config = dict(
    model='multi-label image tagger',
    train_examples=72500,
    image_size=48,
    patch_size=[6, 6],
    positions='sincos',
    num_labels=9,
    beta2=0.98,
    ema_decay=0.99,
    steps=19700,
)
Rows from block 5 of a small multi-label image tagger, named by matrix and row number. Rows with one number within an expert belong to one neuron, the router's apart. Each number is 128 + 24 x the weight over its row's rms, rounded and kept within 0 to 255. All counts start at 0.
Before each expert's rows are labels from the 100 images, of 14976, where the router gives the expert most weight on average: "strongest on" is what is common among them. Only what is clearly more common there than usual is listed. The data: Sentinel-2 satellite tiles (TerraMesh). In brackets: how many of the 100.
# router: slot weights (model.blocks.5.mlp.router.weight, 4x192), inputs 0-191
# up: expert up (model.blocks.5.mlp.up, 4x48x192), inputs 0-191
# down: expert down (model.blocks.5.mlp.down, 4x192x48, transposed), outputs 0-191

# expert 1
strongest on: water (91); main land cover: water (81)
router.1 [110 111 136  92 153 129 120  80 120 152 145 123 159 132 162 135 135  91 135  97 148 109 146 111 103 137 124 176 141 132 169 158 151 107 163 150  97 165 100 114 124 119 110  97  88 137 137 134 114 139 136 144 126 143 120 108 121 166 115 123 160 112 137 117 121 142 162 110  88 176 164 150 136 109 134 162 132  70 174 143 113 174 132  79 117  93 135  99 129 126 131 136 158 107 100 115 148  97  79 132 106 123 149 126 141 161 134 116 143 171 126  75 112 141 147 131 115 121 144 145  93 143 134 124 125 122 113 145  84 109 144 165 114 135 122 153 142  74 129 101  81 110 155 123 115 112 164 140 140 139 119  94 137  82 123 127  50 129 157 102 160 132 116 118 135 121 156 128 162 108 138 157 104  91 117  95 102 112 119 133  91 147  97 130 116  90 164 127 116 152 142 134]
up.4 [ 77 103 154 116 147 113  95 137 146 126 119 119  79 149 135  88 131 152 158 109 136 119 146 154 120 154 115 111 128 105 103 131 137 137 120 119 115 108 111  73 138 109  92 162 127 132  90 157 151 105 129 123 139 114 148 123  92 139 136 160 143 141 178 121 134 144 123 104 142 161 127 130 116 164  99 131 149  99 118 112 115 120 150 141 123 133 110  82  84 139 129 115  45 151 152 113 126 156 111 138  98 151 121 168 119 138  94 121 149 145 148 141 108 150 113 138 153 160 140 132 123 125 127 126 113 178 130 122 160 127 144 121 135  91 162 101 143 102 110 111 110 133 171 166 175 116 110 160 129  76 135 138 109 115 107 143 144 153 114 149  82 110 160 126 136 124 126 155 136 181 148 118 127 187  81 154 107 127 158 142 132 128 164 167  58 135 135 139 121 122 151  83]
down.4 [140 153 140 113  97  92 172 119 101 146 130 142 161  83 103 150 131 162 174  86 135 146 128 148  74 129 130 137 140 118 160 103 111  79 163 133 116 166 108  99 142 112 104 143 104 128 111 132 135 102 110 144 104 113 122 131 135 107 116 108 132 166 129 116  97 118 145 124 144 164 132 149 149 135 127 160 168 105 155 200 135 138 127 105 130  97  94 163 128 119 131 155 110 185  78 140 114 102 103 129 158 141 113 113 158 147 108 128 140 109  65 104 166 145  89 158 133 170 137 153 128 130 153 148 140 110 146 159 132 165 152 162 132 131  80 128 130 106 109 138 144 137 157 147 138 140 124 118 136  98 127 167 104 164  93 124 147 108 158 118 110 149 167  78 115  92 127 120 106 138 129 115 160  92 131 152 138 103 126 118 115 155 135 171 148 136 102  93 136 143 128 106]
up.5 [164 154 107 145 129 159 122 112 114 145 146 144 132 153  79 129 144 111 136  87 138 150 135 128 139 131 151 106  69 136 116 132 110 135 118  84 140 157 152 137 150 143 112 126 112 116 116 101 180 103 121 142 103 122 107 161 105 137  86 138 140 155 134 143 111 128 122 132 164 128 115 165 194 160 122 125 111 140 143 109 132 127  99 153 109 140 142 150 195 131 114 154 129 120 124 147 152 131 154 153 121 118  84 116 132 119 129 178 134 132  87 109 128  95  76 146  93 153 102 151 126 168 171 173 128 117 112 117 142 132 119 112 118 103 175 106 113 145  73 127  97 114 106 154 130 100 125 112 146 152 138 121 117 162 110 150 153 160 135 135 129 113 133 107 194 118  98  69 155 152 130 124 102 128 159  95 152 109 122 116 170 121 142  90  84 152 152 101 103 135 147 128]
down.5 [118 144 114 144 159 136 153  95 108 144 161  94 160  81 116  98 122 117 111 135 141 109 121 151 147 116 150 112 161  92 155 123 131 109 111 101  80 128  89 121 159 113  24 108 122 136  71 160  98 130 130 165 131 158 100 136 104 147 149 149 122 105  76 126  96 167 116 113 123 178 144 125  89  84 103 151 124 110 157 162 112 102 176 118 149 131 154 132 137 136 142 126 185 131 125 118 135  99 128 132 121 134  95 150 142 121 132 107 136 118 126 100 126 135 151 109 154  99 111 122 113 117 191 144 114  92 174 145 181 160 134 103 120 159 145 116 145 111 101 129 165 156 104 126 130 119 138 154 145 140 135  93 149 147 144 125  95 104 117 121 127 167 126 111 109 127 111 161 103 133 135 155 153 118 132 104 124 161 145 109  96 126 132 109 128 119 132 112 141 107 131 155]
up.6 [101 125  79 140  70 106 116 152 161 159 139 148 117 123 132 123  85 147 124 167 124 108  97 130 154 130 101 121 175 109 139 143 119 111 111 121  90  83 120 144 105 160 144 163 108 147 147 138 134  89 130 134 112 116 149 166 108  94 154 116  96 138 141 151 127 109 126 117 126 146 119 136  78 112 160 118 156 152 158 108 109 120 134 132 151 162 144 129 143 145 160 120 123 165 128 151 103 122 104 144 133 152 134 169 134 177  95 127 112 125 108 130 125 123 140 126 138  89 163 115 155  74  87  65 188 149 165 145 138  92 133 153 115 158 111 119 134 118 151 125 177 163 115 114 165 131 148 140 121 130  97 141 105 138 132 115  95 125 113 132 134  84 147 155 128 139 121 146 105 151 163 111  88 147  90 123 128 140 155 130  95 143 133  61 160  84 112  99 138 117 127 121]
down.6 [123  99 140 151 139 140 146 119 141 122 148 134 100 149 131 226  97 140 138 150 110 157 128 118  94 116 128 114 101 130 129 137  98 153 113 138 190 155 168 114 119 133 214  98 136 115 163  88 165 135 144 126 148 104 112 124 133 144 128 149 133 132 115 124 119 131 108 119 138  42 126 133 130 125 120 143 121 127 143 128 144 113  80 131 108 142 123 144 121  93 106 124 145 125 118 157 108 156 108 130 110 164  81 122 131 118  99 133 134 152 139 107 130 130 146 110  98 147 103 158 114 146 108 159 140 133 164 144 138 141 106 130 144 142 133 132 107 184 145 113 121 140 133 123 129 127 123 122 128 148 147 152 116 115  96 145 176 137 155 111 148 107 130 146 152 118 142 116 155 135 112  96 208  66 121  73 122 103 112  95 103 165  86 119 124 132 162 141 146 137 102 129]
up.7 [137 144 119 186 124 125 153 106 119 120 119 120 142 153  90 106 145  99 152 123 129 114 136 122  92 118 109  89  91 118 122 129 143 143 103  85 155 168 120 120  93 154 134 108  97 133 113 107 164 126 124 112 132 128 161 181 126 168  89 131 168 104 155 154 164 195 124 106 143 121 141 164 169 166 126 100 111 163 130 104 120 105 165 137 138 125 108 149 176 157 140 143 125 111 125 135 172 138 176  88 147 113 113 147 138 167 160 164 186 123 119 113  87 130 131 123 146 142  95 176 125 135 137 135 154 140 142 130 171 141  85 133 110 131 167 110 102 146 134 112 114 131 126 140 129 151 130 132 112 166 145 165  97 133 119 129 126 121  89 118 168 123 155  97 153 132 116  91 138 169 156 166 124 121 125  95 124 163 119  92 146 130 150 100 143 113 152 133 144 153 154 128]
down.7 [124  97  90 128 126 129 142 137 174 117 118 105 127 171 113  90 182 109 128  94 143 111 130 125 138 150 126 137 127 126  88 120 122 132 153 107 112 141 119  98 114 153 109 135 122 110  70 145 135 150 132 124 153  93 150 130 144 127 144 118 158  96 129 115 172 158 136 126  84 128 122 105 129 100 112  87 116 148 119 111 126 117 179 147 140 170 141 122  96 138 127 113 110 135 169 156 180 130 171 175 103 131 129 164 109  81 127 141 149 150 169 144 131 129 150 107 165  98 124  84 145 134 146 116 111 136 118  85 117 132 112  66 134 133 154 137 149 122 110  81 153 109 115 144 131 146 142 164 111 109 134 130  92 155 148 150  99 144 124 119 123 172 111 144 122 163 145 109 165  95 134 112 116 151  64 134 104 170 152 111 127  49 118 133 127 106 157 113 139 115 126 155]

# expert 3
strongest on: trees (88); main land cover: trees (45)
router.3 [121 136 137 167 104 120 136 115  76 114 150 165 180 110  98 127 118 132 143 106 114 100 121 152 104 147 111 115 100 141 119 108 110 116 110 107 114 112 129 113 174 155  92 143 142  82 125 121 160 109  82 182 109 134 115 180  95  89 101 133 131 146 157 177 157 123  89 138 169 110 131 142 142 141 120 115  99 134 119 118 134  93  82 136 100  91 132 132 127 126 132 183 167 129 126 165 139 106 140 150  99 120 103 152 114  88 156 146  90 120 121 145 172 130 123 128 105  90 134 166  84 163 124 132 115 104  96  93  93  98 126 130 132 127  94 106  90 161 105 128  82 134  90 129 139 113 121 127 141 140 126  78 130 114 106 145 139 128 124 171 126 133 150 102 155  99 135 140 143 153 118 139 111 119 171  93 116  99 139 145 142  86 106 129 119 165 111 115 113 135 123  95]
up.4 [155 146 150 127 190  99 100  89  91 181 130 126 131 103 138 133 125 118 136 102 139 115 106 124 106 156 114 151 141 117 115 146 167 158 142 141 116 146 118 111 118  94 114  86 123 126 142 151 125 132 106 121 173  78  82 114 125 124 126 125 126 108 177  85  82 111 129 120 130 149 160 143 143 116 102 151 122  86 153 180 102 146 100  70 141  85 134 114 115 112 123 120 147  61 109 115 109 130 110 151 120 113 107  61 131 121 139 128 129 145 106  79 126  96 154  90  92 140 146 126 109 131 129 134 138 144  85 113 114 100 128 146 138  94 115 163 155 141 148  88 121 118 173  97 125 155 136 144 149 120 147 115 161 108  97 138 120 123 165 134 110 113 174 123  98 124 127 124 119 104 112 147 108  86 123 110  89 111 145 110 100 137 118 158  85 125 106 126 116 140 112  96]
down.4 [120 103 135 157  92 113 165 162 138 132 149 127 120 135 121 112 110 117 104 112 104 146 116 192 133 167 115 133 110 176 144  86 123 149 155  68 146 124 117 109 125 160  85 144  84 101  81 156 169  85 140 137 135 138 123 126 125 132  98 156 159 116 123 108 135 183 116  94 113 146 134 118 110 125 114 102 122 121 149  71 109 127 133 132 118 142 116 124 164 119 147 129 106 124 159 159 132 117 116 130 124  69 132 173 124 106 139  94 131 139 118 113 100 143 162 170 122 122  87 135 189 123 168 110 142 131 171 124 104 154 147 105 121 147 128 134 102 150 130 155 120 139 162 153 110 143 158 142 150 145  59 135 106 103 145  94 112 122 155 153 159 147 111 111 148 159 117 107 146 155 156 126 135 141 118 140  92 105 122 136 121 140 108 109 163 139 135  90  90 150 162 130]
up.5 [122  91 107 118 101 115 108 146 159 115 128 145 140 144 117 112 117 142 105 125  63 112 124 107 167 102 143  93 155 111 136 105 141 149 129 102 149 144 163 177 101 143 155 147 116 102 104 116 102 152  98 115 167 134 137 145  85 104 120 115 136 110 139 141 129 151 141 119 159 113 102 148 107 156 104 138 139 143 136  96 101 100 108 166  92 178 115 176 194 103 103 161 109  99 126 147 181 123 123 147 136  93 148 110 139 130 116 141 133 125 116 138 111  99 147  77 104 135 134 154 176 128 132 149 202 150 103 115 112 126 156 103 134 142 119 101 153 126 120 156 118 125 119 116 125  98  98 104 174 134 103 147 160 146 143 157 134  90 106 171 134  97 106 143 133 114 110 147 139 181  99 121 109 155 127 127 130 106 163 136 147 115 169  98 150 139 106 143 102 138 158 143]
down.5 [123 138 126 149  70  81 132 145 151 120  97 129 128 133  93 133 153 126 150 114 139 111 101 169 109 160 124 108 109 141 111  84 124 125 153 113  92 128 103 142 169 158  93 151 115 111 103 166 128 120 148 154 109 148 117 163  85  91 104 119 159 132 110 146 140 154 139 129 161 166 112 107 143 155 135  94 118 147 135 106 149 111 118 139 107 116  76 150 109 126 120 115 129 118  72 152 126  67 126 107 116 130 165 156 196 143 140 103 113 128 116 130  72 134  89 154 141 136 133 142 166 135 151 149  99 105 137 129 158 146 101 117 175 156 128 135 104  82 110 149 139 116 116  89 107 123 154 137 138 136 106 158 109 136 172 100 141 137  88 137 125 164 128 133 167  96 111 122 181 155 113 115 115 161 133 133 133 125 140 137 112 148 130 131 169 186 113 113 120 156 115 135]
up.6 [146 151  79 153 114 137  88 114 140 131 115 161 105 107 110  94 114 118  87 177 117 113 134 117 154 138  87 160 135 145 117 168 109 113 138 139 108 101 133 133 130 159 130 150 133 107 158 119 164  86 122 126  99 108 109 147 117 135 132 100 141 122 151 105 116 108 119 139 123 135 178  86 152 122 167  72 156 134 112 115 150 162 129 118 128 132 145 124 140 122 139 108 119 121 131 135 112 145 141 164 111 130 123 149 134 155 145 143 130 152 112 143 167 128 117 143 154  87 173 143 128  87  98  54 136 137 145 105  98  45  95 136 121 118 143 140 127 131 124 117 122  90  99 127 132 121 159 118 105 133 103 137 128 110 160 124  66 121 152 127 110  98 144 142 152 140 119 125 121 119 166 166  40 135 132 147 108 164  96 131 150 132 103 123 162 112 135  91 101  89 136 119]
down.6 [142 125 147 125 125 129 140 134 131 122  91 140  92 140 129 170 142 157 132 155 104  96 147 102 123 107  90 115 142 123 166 153 110 122 111 149 173 139 139 112  82 125 188 126 135 144 182 114 162 133 147  76 128  94 150  87 184 160 163  91 121 126 132 135 165 113 156 154 125 103 134 112 128 132 134 109 174 150 122 142 138 169  99 128 126 152 128 144 134 134 112 128 119 163 113 113 134 135 146 127 161 199 132 133 119 147 116 116 139 110 125 118 191 126 136  93 124 140 154 146 109 117  95 139 168 146 159 157 106 113 107 190 114 115 117 169 141 141 152 115 162  96 152 155 143 191 124 105 119 100 144 159 123 173 113 158 107 163 125 126 141  79 124 136  93 160 148 140 117 110 140 121 126 118  99 125 120 154 109 112 143 159 118 136 143  93 147 147 153 104 120 114]
up.7 [ 82 146  98 119 105 173  99 162 160  94 154 135 140 113 165 130 140 113 116 118 120  95 154 120 152 139 123 113 111 146 102 130 123 129 147 120  99  80 135 122 126 160  93 127 134 144 176 143 134 129 116 124 140 143 153 155  97 131 147 124 158 124 103  94 146 139 114 127 148 180 133 113 103  95 132  90 129 132  84 133 127 110 148 161 153 131 128  82 142 153 185 159 130  97 150  99 147 111 110 156  93  79 123 141 121 126 135 127  96 122 108 153 127 133 178  78 154  96 180 130 145  76  83 106 136 111  91 129 144 100 165 159 124  97 153 152 141 139 129 146 106 153 128 175 186 117  99 130 133 103 115 123 133 107 116 119 108 109 129 141 137 130 145 125  93 133  88 153 119 112 164 123 102 184 133 157 133 110 139 125 156 151 160 162 145 145  98 121 134 105 107 137]
down.7 [158 130 113  97 138 100 136  85 139 144 107 128 108 163 127 135 149 129 116 159 120 115 149 119 150 114 145 159 146 136 175 128 144 121 127 163 161 126 142 150  93 120 167 130 139 148 112 143 131 127 143 117 118 102 123  76 141 158 151 126 128  77 150 116 101 134 153  95 126 110 148 116 103 126 135 102 176 115 155 136 129 140 113 114 110 161 135 176 116 121 110 143  82 127 118  90 142 156 159 127 155 151 140 128 126 151 160 143 179 106 134 101 191 144 136 136 127 158 130 128 117  80 172 160 136 172 150 129  82 154 127 116 116 171 115 209 139 111 136 103 146 112 136  97 115 139 140 119 111 145 129 150 167 127 127 157 114 136 144  94 132 110  86 148  91 145 169 124 117  99 120 119 176 105 131 151 143 139 110 135  95 146 104 159 153  79 148 161 138  96  93 158]

# expert 0
strongest on: main land cover: rangeland (69)
router.0 [105 144 106 133 121  85 138 134 120 106 142 145 126 116 152 121 117 149  96 132 115 103  98 148 130 107 115 107 114  82 151 115 169 147 110  88 115 152 132 145 106 101 125 155 134 100  40 119 126 125  97 118 145 133 131 118 113 112 100 156 117 114 120 102  84 162  97  78 153 113 134 154 112 147  53 143 161 114 149 129  99 116 167 150 145 129 127 126 154 119  92 190  71 110 151 155 109 140 132 114 101 128 130 131 106 110 129 101 139 106 119 131 126  88 152 124 151 159  83 146 140 137 162 171 114 139 138 149 135 169 143  96 107 133 155  97 129 146  82 150 115 134 115 146 134 109 131 149 137 129 120 133 134 127 112 139 172 145 129 140 133 130 174 160 120 155 153 141 153 171 137 109 159 154 102 131  62 125 142 152 134 124 169 108 107 142 159 106 137 120 160 113]
up.4 [136 109 167 103 137 151 134 147 107 135 113 132 142 117 122 149 157 162 191 119 145 114 164 109  58 117  87 112 139 143 122 122 133 132 158 137 155 180 144  96 146 116 117 108  80 138 137 111 150 130 152 149 145 121 142 112 129 110 124 108 195 161 125 150 199 137 180 111  80 126 127 144 125 142 146 145  89 127 119 134 163 159 133 117  81 143 133  81  91  98 118  85 176 148 120 117 121  92 118 100 131 138 124 168 134 120 139  71 104 119 142 115 116 169 142 132 125 118 139 153 115 176 132 139 147 121 147 141 129 131 115 128 117 112 124 125 128 124 127  94 137 148 171 158  96 166 137 150 124 118 134 109 101 157 124  97 123 123 121 151 155 141 116  93 117  98 143 185 149 169 140 136 125 109 100 139 104 129 144 102 118 118 106 163 124 145 128 117 126 175 155 110]
down.4 [102 136 153 104  82 111 133 140 119 157 101 119 151 121 168 138 120  77 165 109 148  98 128 142  94 146 156 166  96 168 158 136 100 118 135 152 119  97 111 142 122 142 103 136 129 162 141 160  75  91 148 158  98 126 123 124 116 139 112 114 128 157 137 107 126 130 132 113 119 160 138 139 125 126 164  90 139 148 119 135 103 145  81  97 121 112 170 140 116 143 157 161 144 111 119  93 104 104 104 135 116  83 154 124 131 166 165 118  92 138 112 122 133 184 118 143 138 116 149 131 102  92 132 100 142 114 136 129 117 130 152 153 109 149  84 169 123  86 169 142 131 138 115  93 126 121 174 114  89 144 131 111 145  93 127 107 135 159 116  94 179 149  89 163 155 116  94 112 130 107 146 132 141 133 149 134 176  95  93 119  96 152 127 121 160 152 108 159 138 178 106 149]
up.5 [167 133 107 141 107 122 156 171 111 142  99 151 171 121 119 126 141 129 122  98 140 140 104 134 110 140 166 132 163 158  54 149  97 125 176 115 118 106 105 118  84 167 104 126 104 135 165 136 125 111 128 167 111  66  96 133 148 103 165 105 112 132 150 135 129  92 135 164  98 169 131  90 153 138 175 149 128 153  90 151 145 130 137  71 136 126 125 136  94 141 173  88 124 153 130 161 123 121 102 153 155 140 114 136 122 159 118 141 101 172 136 132 139 115 116  98 116 136 137  95 155 120 107  75 123 127 139 120 115 114  99 143 156 148  76 126 167 137 166 111 162 163 142 124  95 135 121 143 108 150 123 167 105 167 141 125 144 113 153 147 127 134 126 167 129 147 169 132 106  89 110 118 128 128 110 165 127 155 118  99 133 146 122 137 141 115  95 115 136 142  97 129]
down.5 [114 150 122 117 133 120 125 105  89 134 166 123 154  98 126 203 116 158 138 119 105 151  98 134 120 112 135 128 131 147 167 123 113  96 150 112 123 122 125 122 150  97 171 126  92 150 167  99 118  96 128 105 117 137 101 125 151 124 126 112 103 157 107 132  89 105 116 126 107 110 126 133 130  85 102 167 143 118 169 150 157 149 121  90 140  90  64 166 123 107 141 120 150 157  58 153 102  92  93 150  86 139 121 120 194 108 107 101 110 101  88  91 110 117 120 141  97 145 135 120 117 131 124 154 125 110 153 167 116 157 155 165 130 124 111 131 137 139 135 151 117 114 129 145 139 119 129  81 144 115  98 136 109 143 118 130 114 133 139 133 140 128 148 104 106 100  87 121 112 108 108 133 162 115 181 109 115  99 137 155 145 187 119  96 145 113 118  83 168 136 104 131]
up.6 [147 148 117 158 157 125 111  81 105 189 116 103 119 138 114  80 160 116 101 129 131 119 133 129 158 156 121 160  89 147 168 144 150 137 152 142 167 156 134 144 140 135 118 136 107 119 157 149 144 123 107 115 129 142 114 134 124 165 118 120 142  97 155 150 156 150 158 155 156 160 129 157 161  95 139 100 133 156 128 115 116 164  89 150 133 111 143 125 166 140 118 134 143 124 111 127 134 151 144 115 132 118 130 141 148 137 165 121 131 136 158  85 177 143 139 120 115  99 157 104 137 128 148 102 129 175 143 122  76  58  77 175 124 132 120 138 116 121 142 126 128  81 115 118  97 153 159 137 123 112 127 126 121 138 139 150  79 131 158 116 129  78 121 143 142 122 111  81 143 108 112 129  37 108 128  92 100 134 139 146 151 137 114  98 117 108 180 148 113 141 123 162]
down.6 [115 146 158 165 139 116 200 122 130 106 113 123 119 101  96 147 153 147 108 131 125 151  88 156  96 120 158 115 113  83 115 100 108 161 146 100 105 158 110 130 132  95 120 122 146 124 138 124 120 147 147 160 123  97 134 142 116 109 129 150 154  82  98  97 118 150 105 155 158 133 127 132 132 153 125 142 158  97 138 145  90  71 133 176 168  82 148 162 108 164 134 135 153 132  94 131  94 117 146 104 148 142 131 128 145 100  98 113 121 135 124 122 105 125 120 126 131 102  78 114 165 133 152 121 124  99 164 159 173 155 113 128 187 171 140  73 143 136 135 152 164 168 131  93 140 160  89 149 139 122 173 110 114 163 121  95 161 127 116 124 147 171 159 124 115 116 128 122 124 171 122 124 175  98 136 110 127 156 132 111 143 121 142 164 127 154 131 130 150 129 126 118]
up.7 [158 125 108 141  87 111 118 170 118 140  84 137 149 122 134 119 123 113 107 103 132 127 103 151 117 157 175 131 148 146  57 132 118 107 176 116 104 108 108 126 102 154  81 152  88 140 136 140  96  95 111 177 111  80  96 130 137  81 154  98 102 140 146 124 112  92 179 132 154 174 103 112 162 167 177 123 143 166 113 127 105 132 135 101 138 124 131 134 118 148 153 100 110 121 144 143 116 126 101 141 171 130 157 119 118 143 109 133  95 156 118 139 105 115 119 111 122 135 167  87 157 101 129  84 108 128 108 101 136 130 132 123 168 144  77 130 161 101 151 122 126 165 128  85 117 101 123 162 131 119 120 158  98 130 154 138 135 109 135 165 118 147 119 186 151 144 160 124  99 108  96 131 130 146 130 167 136 145 144 116 138 141 135 132 146 140  99 121 127 173 100 125]
down.7 [ 94 151 140 127 130 150  99 113  93 101 173 153 165  90 108 179 105 121 145 132 109 134  97 128 122 116 117 148 114 139 138 122 103 118 159 100 135 110 151  98 126 108 165 119  94 132 186 100 146 109 111  87 114 129 100 152 137 125 114 126 127 151 118 135  87  96 115 148 112 111 132 130 150  94 107 158 146  84 155 145 150 135 124  95 134  62  80 133 122 119 155 128 171 139  79 150  93  96  96 141  81 129  86 116 177 116 126 102  89 131  97 106 116 121 147 138 107 109 136 104 113 133  96 125 136 110 118 147 124 132 155 170 134 110 124 144 127 147 146 153 100 105 129 158 128 136 109  79 160 110  81 109 120 112 101 137 101 122 148 147 129 116 170  92 104  89 111 105 118 106 128 161 131 134 182 112  99 114 123 140 145 180 138 134 125 121 114  99 166 149 139 140]

# expert 2
strongest on: water (80); main land cover: water (76); clouds (38)
router.2 [139 123 138 131 117 169 106 159 184 128 104 131  83 164  83 125 144 134 152 143 119 155 110  91 149 132 107  91 144 123  93 134  98 149 147 121 189 134 165 120 104 134 164 108 124 132 168 105 179 126 163 119 107  86 140 162 166 127 158 123 145 120 101 145 161 132 149 161 100 110 108 102 132 106 186 153 107 129 102 102 151 118 108 146 130 148 133 111 109 131 141 105  89 153 160 141 139 145 120 150 140 151 108 145 119 128 115 149  98 141 124 169 117 129 133  95 109  85 138 100 143 160  74 105 174 111 129 121 171 105 100 134 157 128 130 117 143 151 120 100 173 120 142 151 118 165  88 114 152 119 147 139  70 194 120 151 139 152 138 116 137  83 123 149 139 116 141 132 142 124 138 110  95 157 115 131 138 164 140  98 145 145 132 134 116 142 119 122 156 115 141 145]
up.4 [125 128 151 154 112 105  94 123 121  91 133 128 101 150 148 104 131 134 112 110 139 116 113 141 138 144  94 133 102 122 134 136 135  69 107 117  78 113 122 128 115 150 110 131 122 121 130 172 143  83  76 117 101 144 149 156  97 136  73  70 123 119 142 129  92 116 163 138 149 165 164 129 149 130 134 108 128 133 153 139 136 146 117 127 102  77 123 109 102 153 152 175 125 112 134  92 154 138 166 154 121 123 198 128 128 125 144 152 143 124  81 134 139  72 109 144 100 127 156 161 108  84 110  94 138 140  97 111 107  88 130 155 101 127 126 144 105  80 114 125 101  81 126 114 168  50 120 141 115 137 112 126 146  97 140 155 101 158  87 120 145 115 142 122 163 128 138  92 123 124 160 151  81 147 148 114 114 146 129 153 110 127 136 133 139 126 148 110 117 122 138 112]
down.4 [ 95 117 110 127 166 120 128  99  94 119 129 142 143 119 120 121 127 122  99 122 135 137 131  83 127  91 151 136 121  54 107 135 127 155 119 123 147 167 114 136 154  85 149 124 158 112 144 115 108 172  84 122 131 106 113 130 135 132 169 155 106 108 164 124 106 141 111 151 139 121  65 123 132 159  93 154 155  78 144 134  95  82 151 158 161 106 164  89 181 117 122 141 136 181 131 140  98 162 135 118 140 148 105 120 126 155  90 123 164 112 141 133 115 143 141 121 123 129 116 107 172 139 110 147 131 178 168 125 156 124 135 130 151 102 164  84 142 131 125 121 130 144 158 131 123 114  75 121 151  69 137 123 131 148 131 107 135 110 112 133  97  96 182 126 122 125 102 127 131 158 116 120 128 101 110 107 111 145 165 122 163 117 154 150  75 114 131 156 161 114 151 149]
up.5 [139 131 149 145 146 112 118 130 142 145 118 104 104 128 137  79 116 185 111 156  63 119 112 119 149 110 112 104 175  88 144 120 177 124 112 147 134 152 127 178 125 115 149 144 138 124 131 127  78 176 121  85 160 121 124 127 118  85 143 102 108 107 144  93 134 128 137  84 166 112 103 128  75 126 111 132 152 148 126 118 122 103 149 163 153 172 121 155 135 118 105 145 104 100 122 124 117 145 145 118 154 108 185 120 137 146 101 105 136  61 127 147 108  95 114  93 123 127 141 112 153 102 124 118 176 126 114 120 129 103 132 125 135 125 121 112 142 104 135 159 164  99 134 117 133 127  97 104 163  85 141 138 122 156 139  88  95 111 119 157  98 105 135 119  97 132 104 162 109 165 113  89  81 140 115 145 145 134 176 147 135 106 125 128 142 117 114 103 131  75  90 128]
down.5 [133  82 166 154  83 127 163 163 174 120 130 135  92 130 140 143 134 166 135 144 100  96 113 160 102 120  75 106 114 132 133 101 105 146 116 137 148 131 128  83  77 146 144 115 139 139 146  99 178 104 139 120 113 115 170 138 142 137 127 114 142 130 130 112 172 141 134 142 115 116 144 146 178 113 150 100 145 136  93 125 171 154  78 124 148 145  79 129  93 153 142 131 136 141  90 106 145 136 124 108 126 132 129 162 174 125  84 118  88 148 122 161 131 105 127  90 158 105 130 172 124 133  89 110 155  85 136 119 152 102  98 145 143 125 141 139 143 141 157 134 134 120 130 147 138 177 105 116  99  93 136 154 123 135  95 155 134 162 132 112 157 167 147 141 140 124 138 115  74 150 160 109 122 129  96 119 128 128 120 121 117 124  73 110 148 165 158 123  83 124 163 104]
up.6 [142 134 122 152 140 133 140 123 127 156 153  91 166  86 167  95  86  75 105 133 114 128 160 164 121 123 162 151 116 154 140 105 155 108 154 104 127 141 125 139 172 127 129 109 118  89 103 163 106 120 153 122 156 122 117 101 102 126 148 142 148 117 161 152 129 147 131 149 103 154 111 121 109 127 122 105 127 156 114 155 117 139 149 117 178 150 100 168 184 124 122  92 129 124  90 137 126 105 126 125 179 141 107 115 169 142 131 115 152 160 125 115 114 167 114 134 168 156 115 104 132 138 183 128  92 122 131  98 119 148 129 117 158 147  89 143 160 101 126 147 147 135 120  77  99 163 137 123 125 124 139 137 145  98 154 130  97  86 161  95 115 149  89 156 147 112 125 115 108  95  97 112 106 118 142 100 134  93 111 109 105 106  83 136 136 135 156 136 119 118  65 188]
down.6 [150 118 150 150 160 162 113  95 126 136 136 131  73 159  97 148 129 134 166 137 105 134 114 146 155 123 141 132 102 100 146 138  94 151 108 157 167 101 129  90 109  81 151  81 155 145 145 115 163  99 150 103 107 133 150 123 140 175 156 125 117 126 155 131 151 114 141 151 124 100 146 162 154 139 172  91 149 127 108 130 146 118  86 157 157 156 129 126 112 136 152 122 165 143 133  67 128 178 128 118 152 135 102 123 128 159 139 136 125 128 128 154 149 119 132 127 122 111 147 126  76 108  77 117 150 136 141 120 157  88  95 147 141 105 119 171 123 133 163  87 138 121 158 127 157 160  93 115  93 104 171 124 120 147  84 128 129 144 115 110 144 135 154 103 119 119 126 111  60 138 149 131 109 103 153  79 165 112 133 113 140 124 115 137  97 140 160 179 153 129 111 135]
up.7 [152  60 156 155 137 122 128 150 129 133 145 155 117 118 100  88  86 129  59 132 146 158 113 155 113 153 124 115 117 121  99 145 121 141 119 121 113 123 125  55 120 124 114 126 155 127 121 175 148 138 101 121 179 143 133 105 127 115 139 146 134 103 147 114 135 138 104 124 127 162 126 140 113 151 138 169 110 101 101 129  83  93 170 122 136 141 131 121 117 123 130 112  94 138 140 145 117 169 109 112 151 119 129 163 124 144  88  98 128 151 160 144 123 164 169 128 122 118 135  89 156 102 112  69 131 148 139 107 143  94 118 135 130 121 111  87 130 126 150  96 118 159 138 131 124 131  81 175 152 102 126 148 112  86 145  94 123  81 184 149 107 129 168 147 141 161 163 132  87 115 133 158 108 132  82 129  86 155 140  94 132 132 117 139  93 106 145 119 116 151 137 108]
down.7 [124 107 147  99 118  66 130 117 107 112 153 117 206 103 177 129 144 170 108  93 170 125 159 153  88 147 123 141 129 132 151 142 164  98 135 146  61 112  90 130 124  88  94 160 118 155 115 160  99 125 107 145 120 127 158  86 100 121  92  97 135 131 151 123 127 146 164  89  96 179 163 167 110 150 117 149 116 124 133 146 113 131 153 121 121 108 142 115  92 129 134 150 140 112 112 115  98  93 129 125 114 103 192 155 130 161 136 143 151 140 142 124 136 144 111 162 135 133 157 142 132 115 131 122  90 152 116 134  89 127 147 142  86 152 113 121 154  75 143 100 113 133 157 126 138 103 142 143 103  91 118 135 139  68 141 118 114 137 165 127 148 146 128 143 113 109 146 141 112 155 172 125 130 128 104 152 109 106 131 173 108 130 144 150 139 121 124 106 109 144 121 111]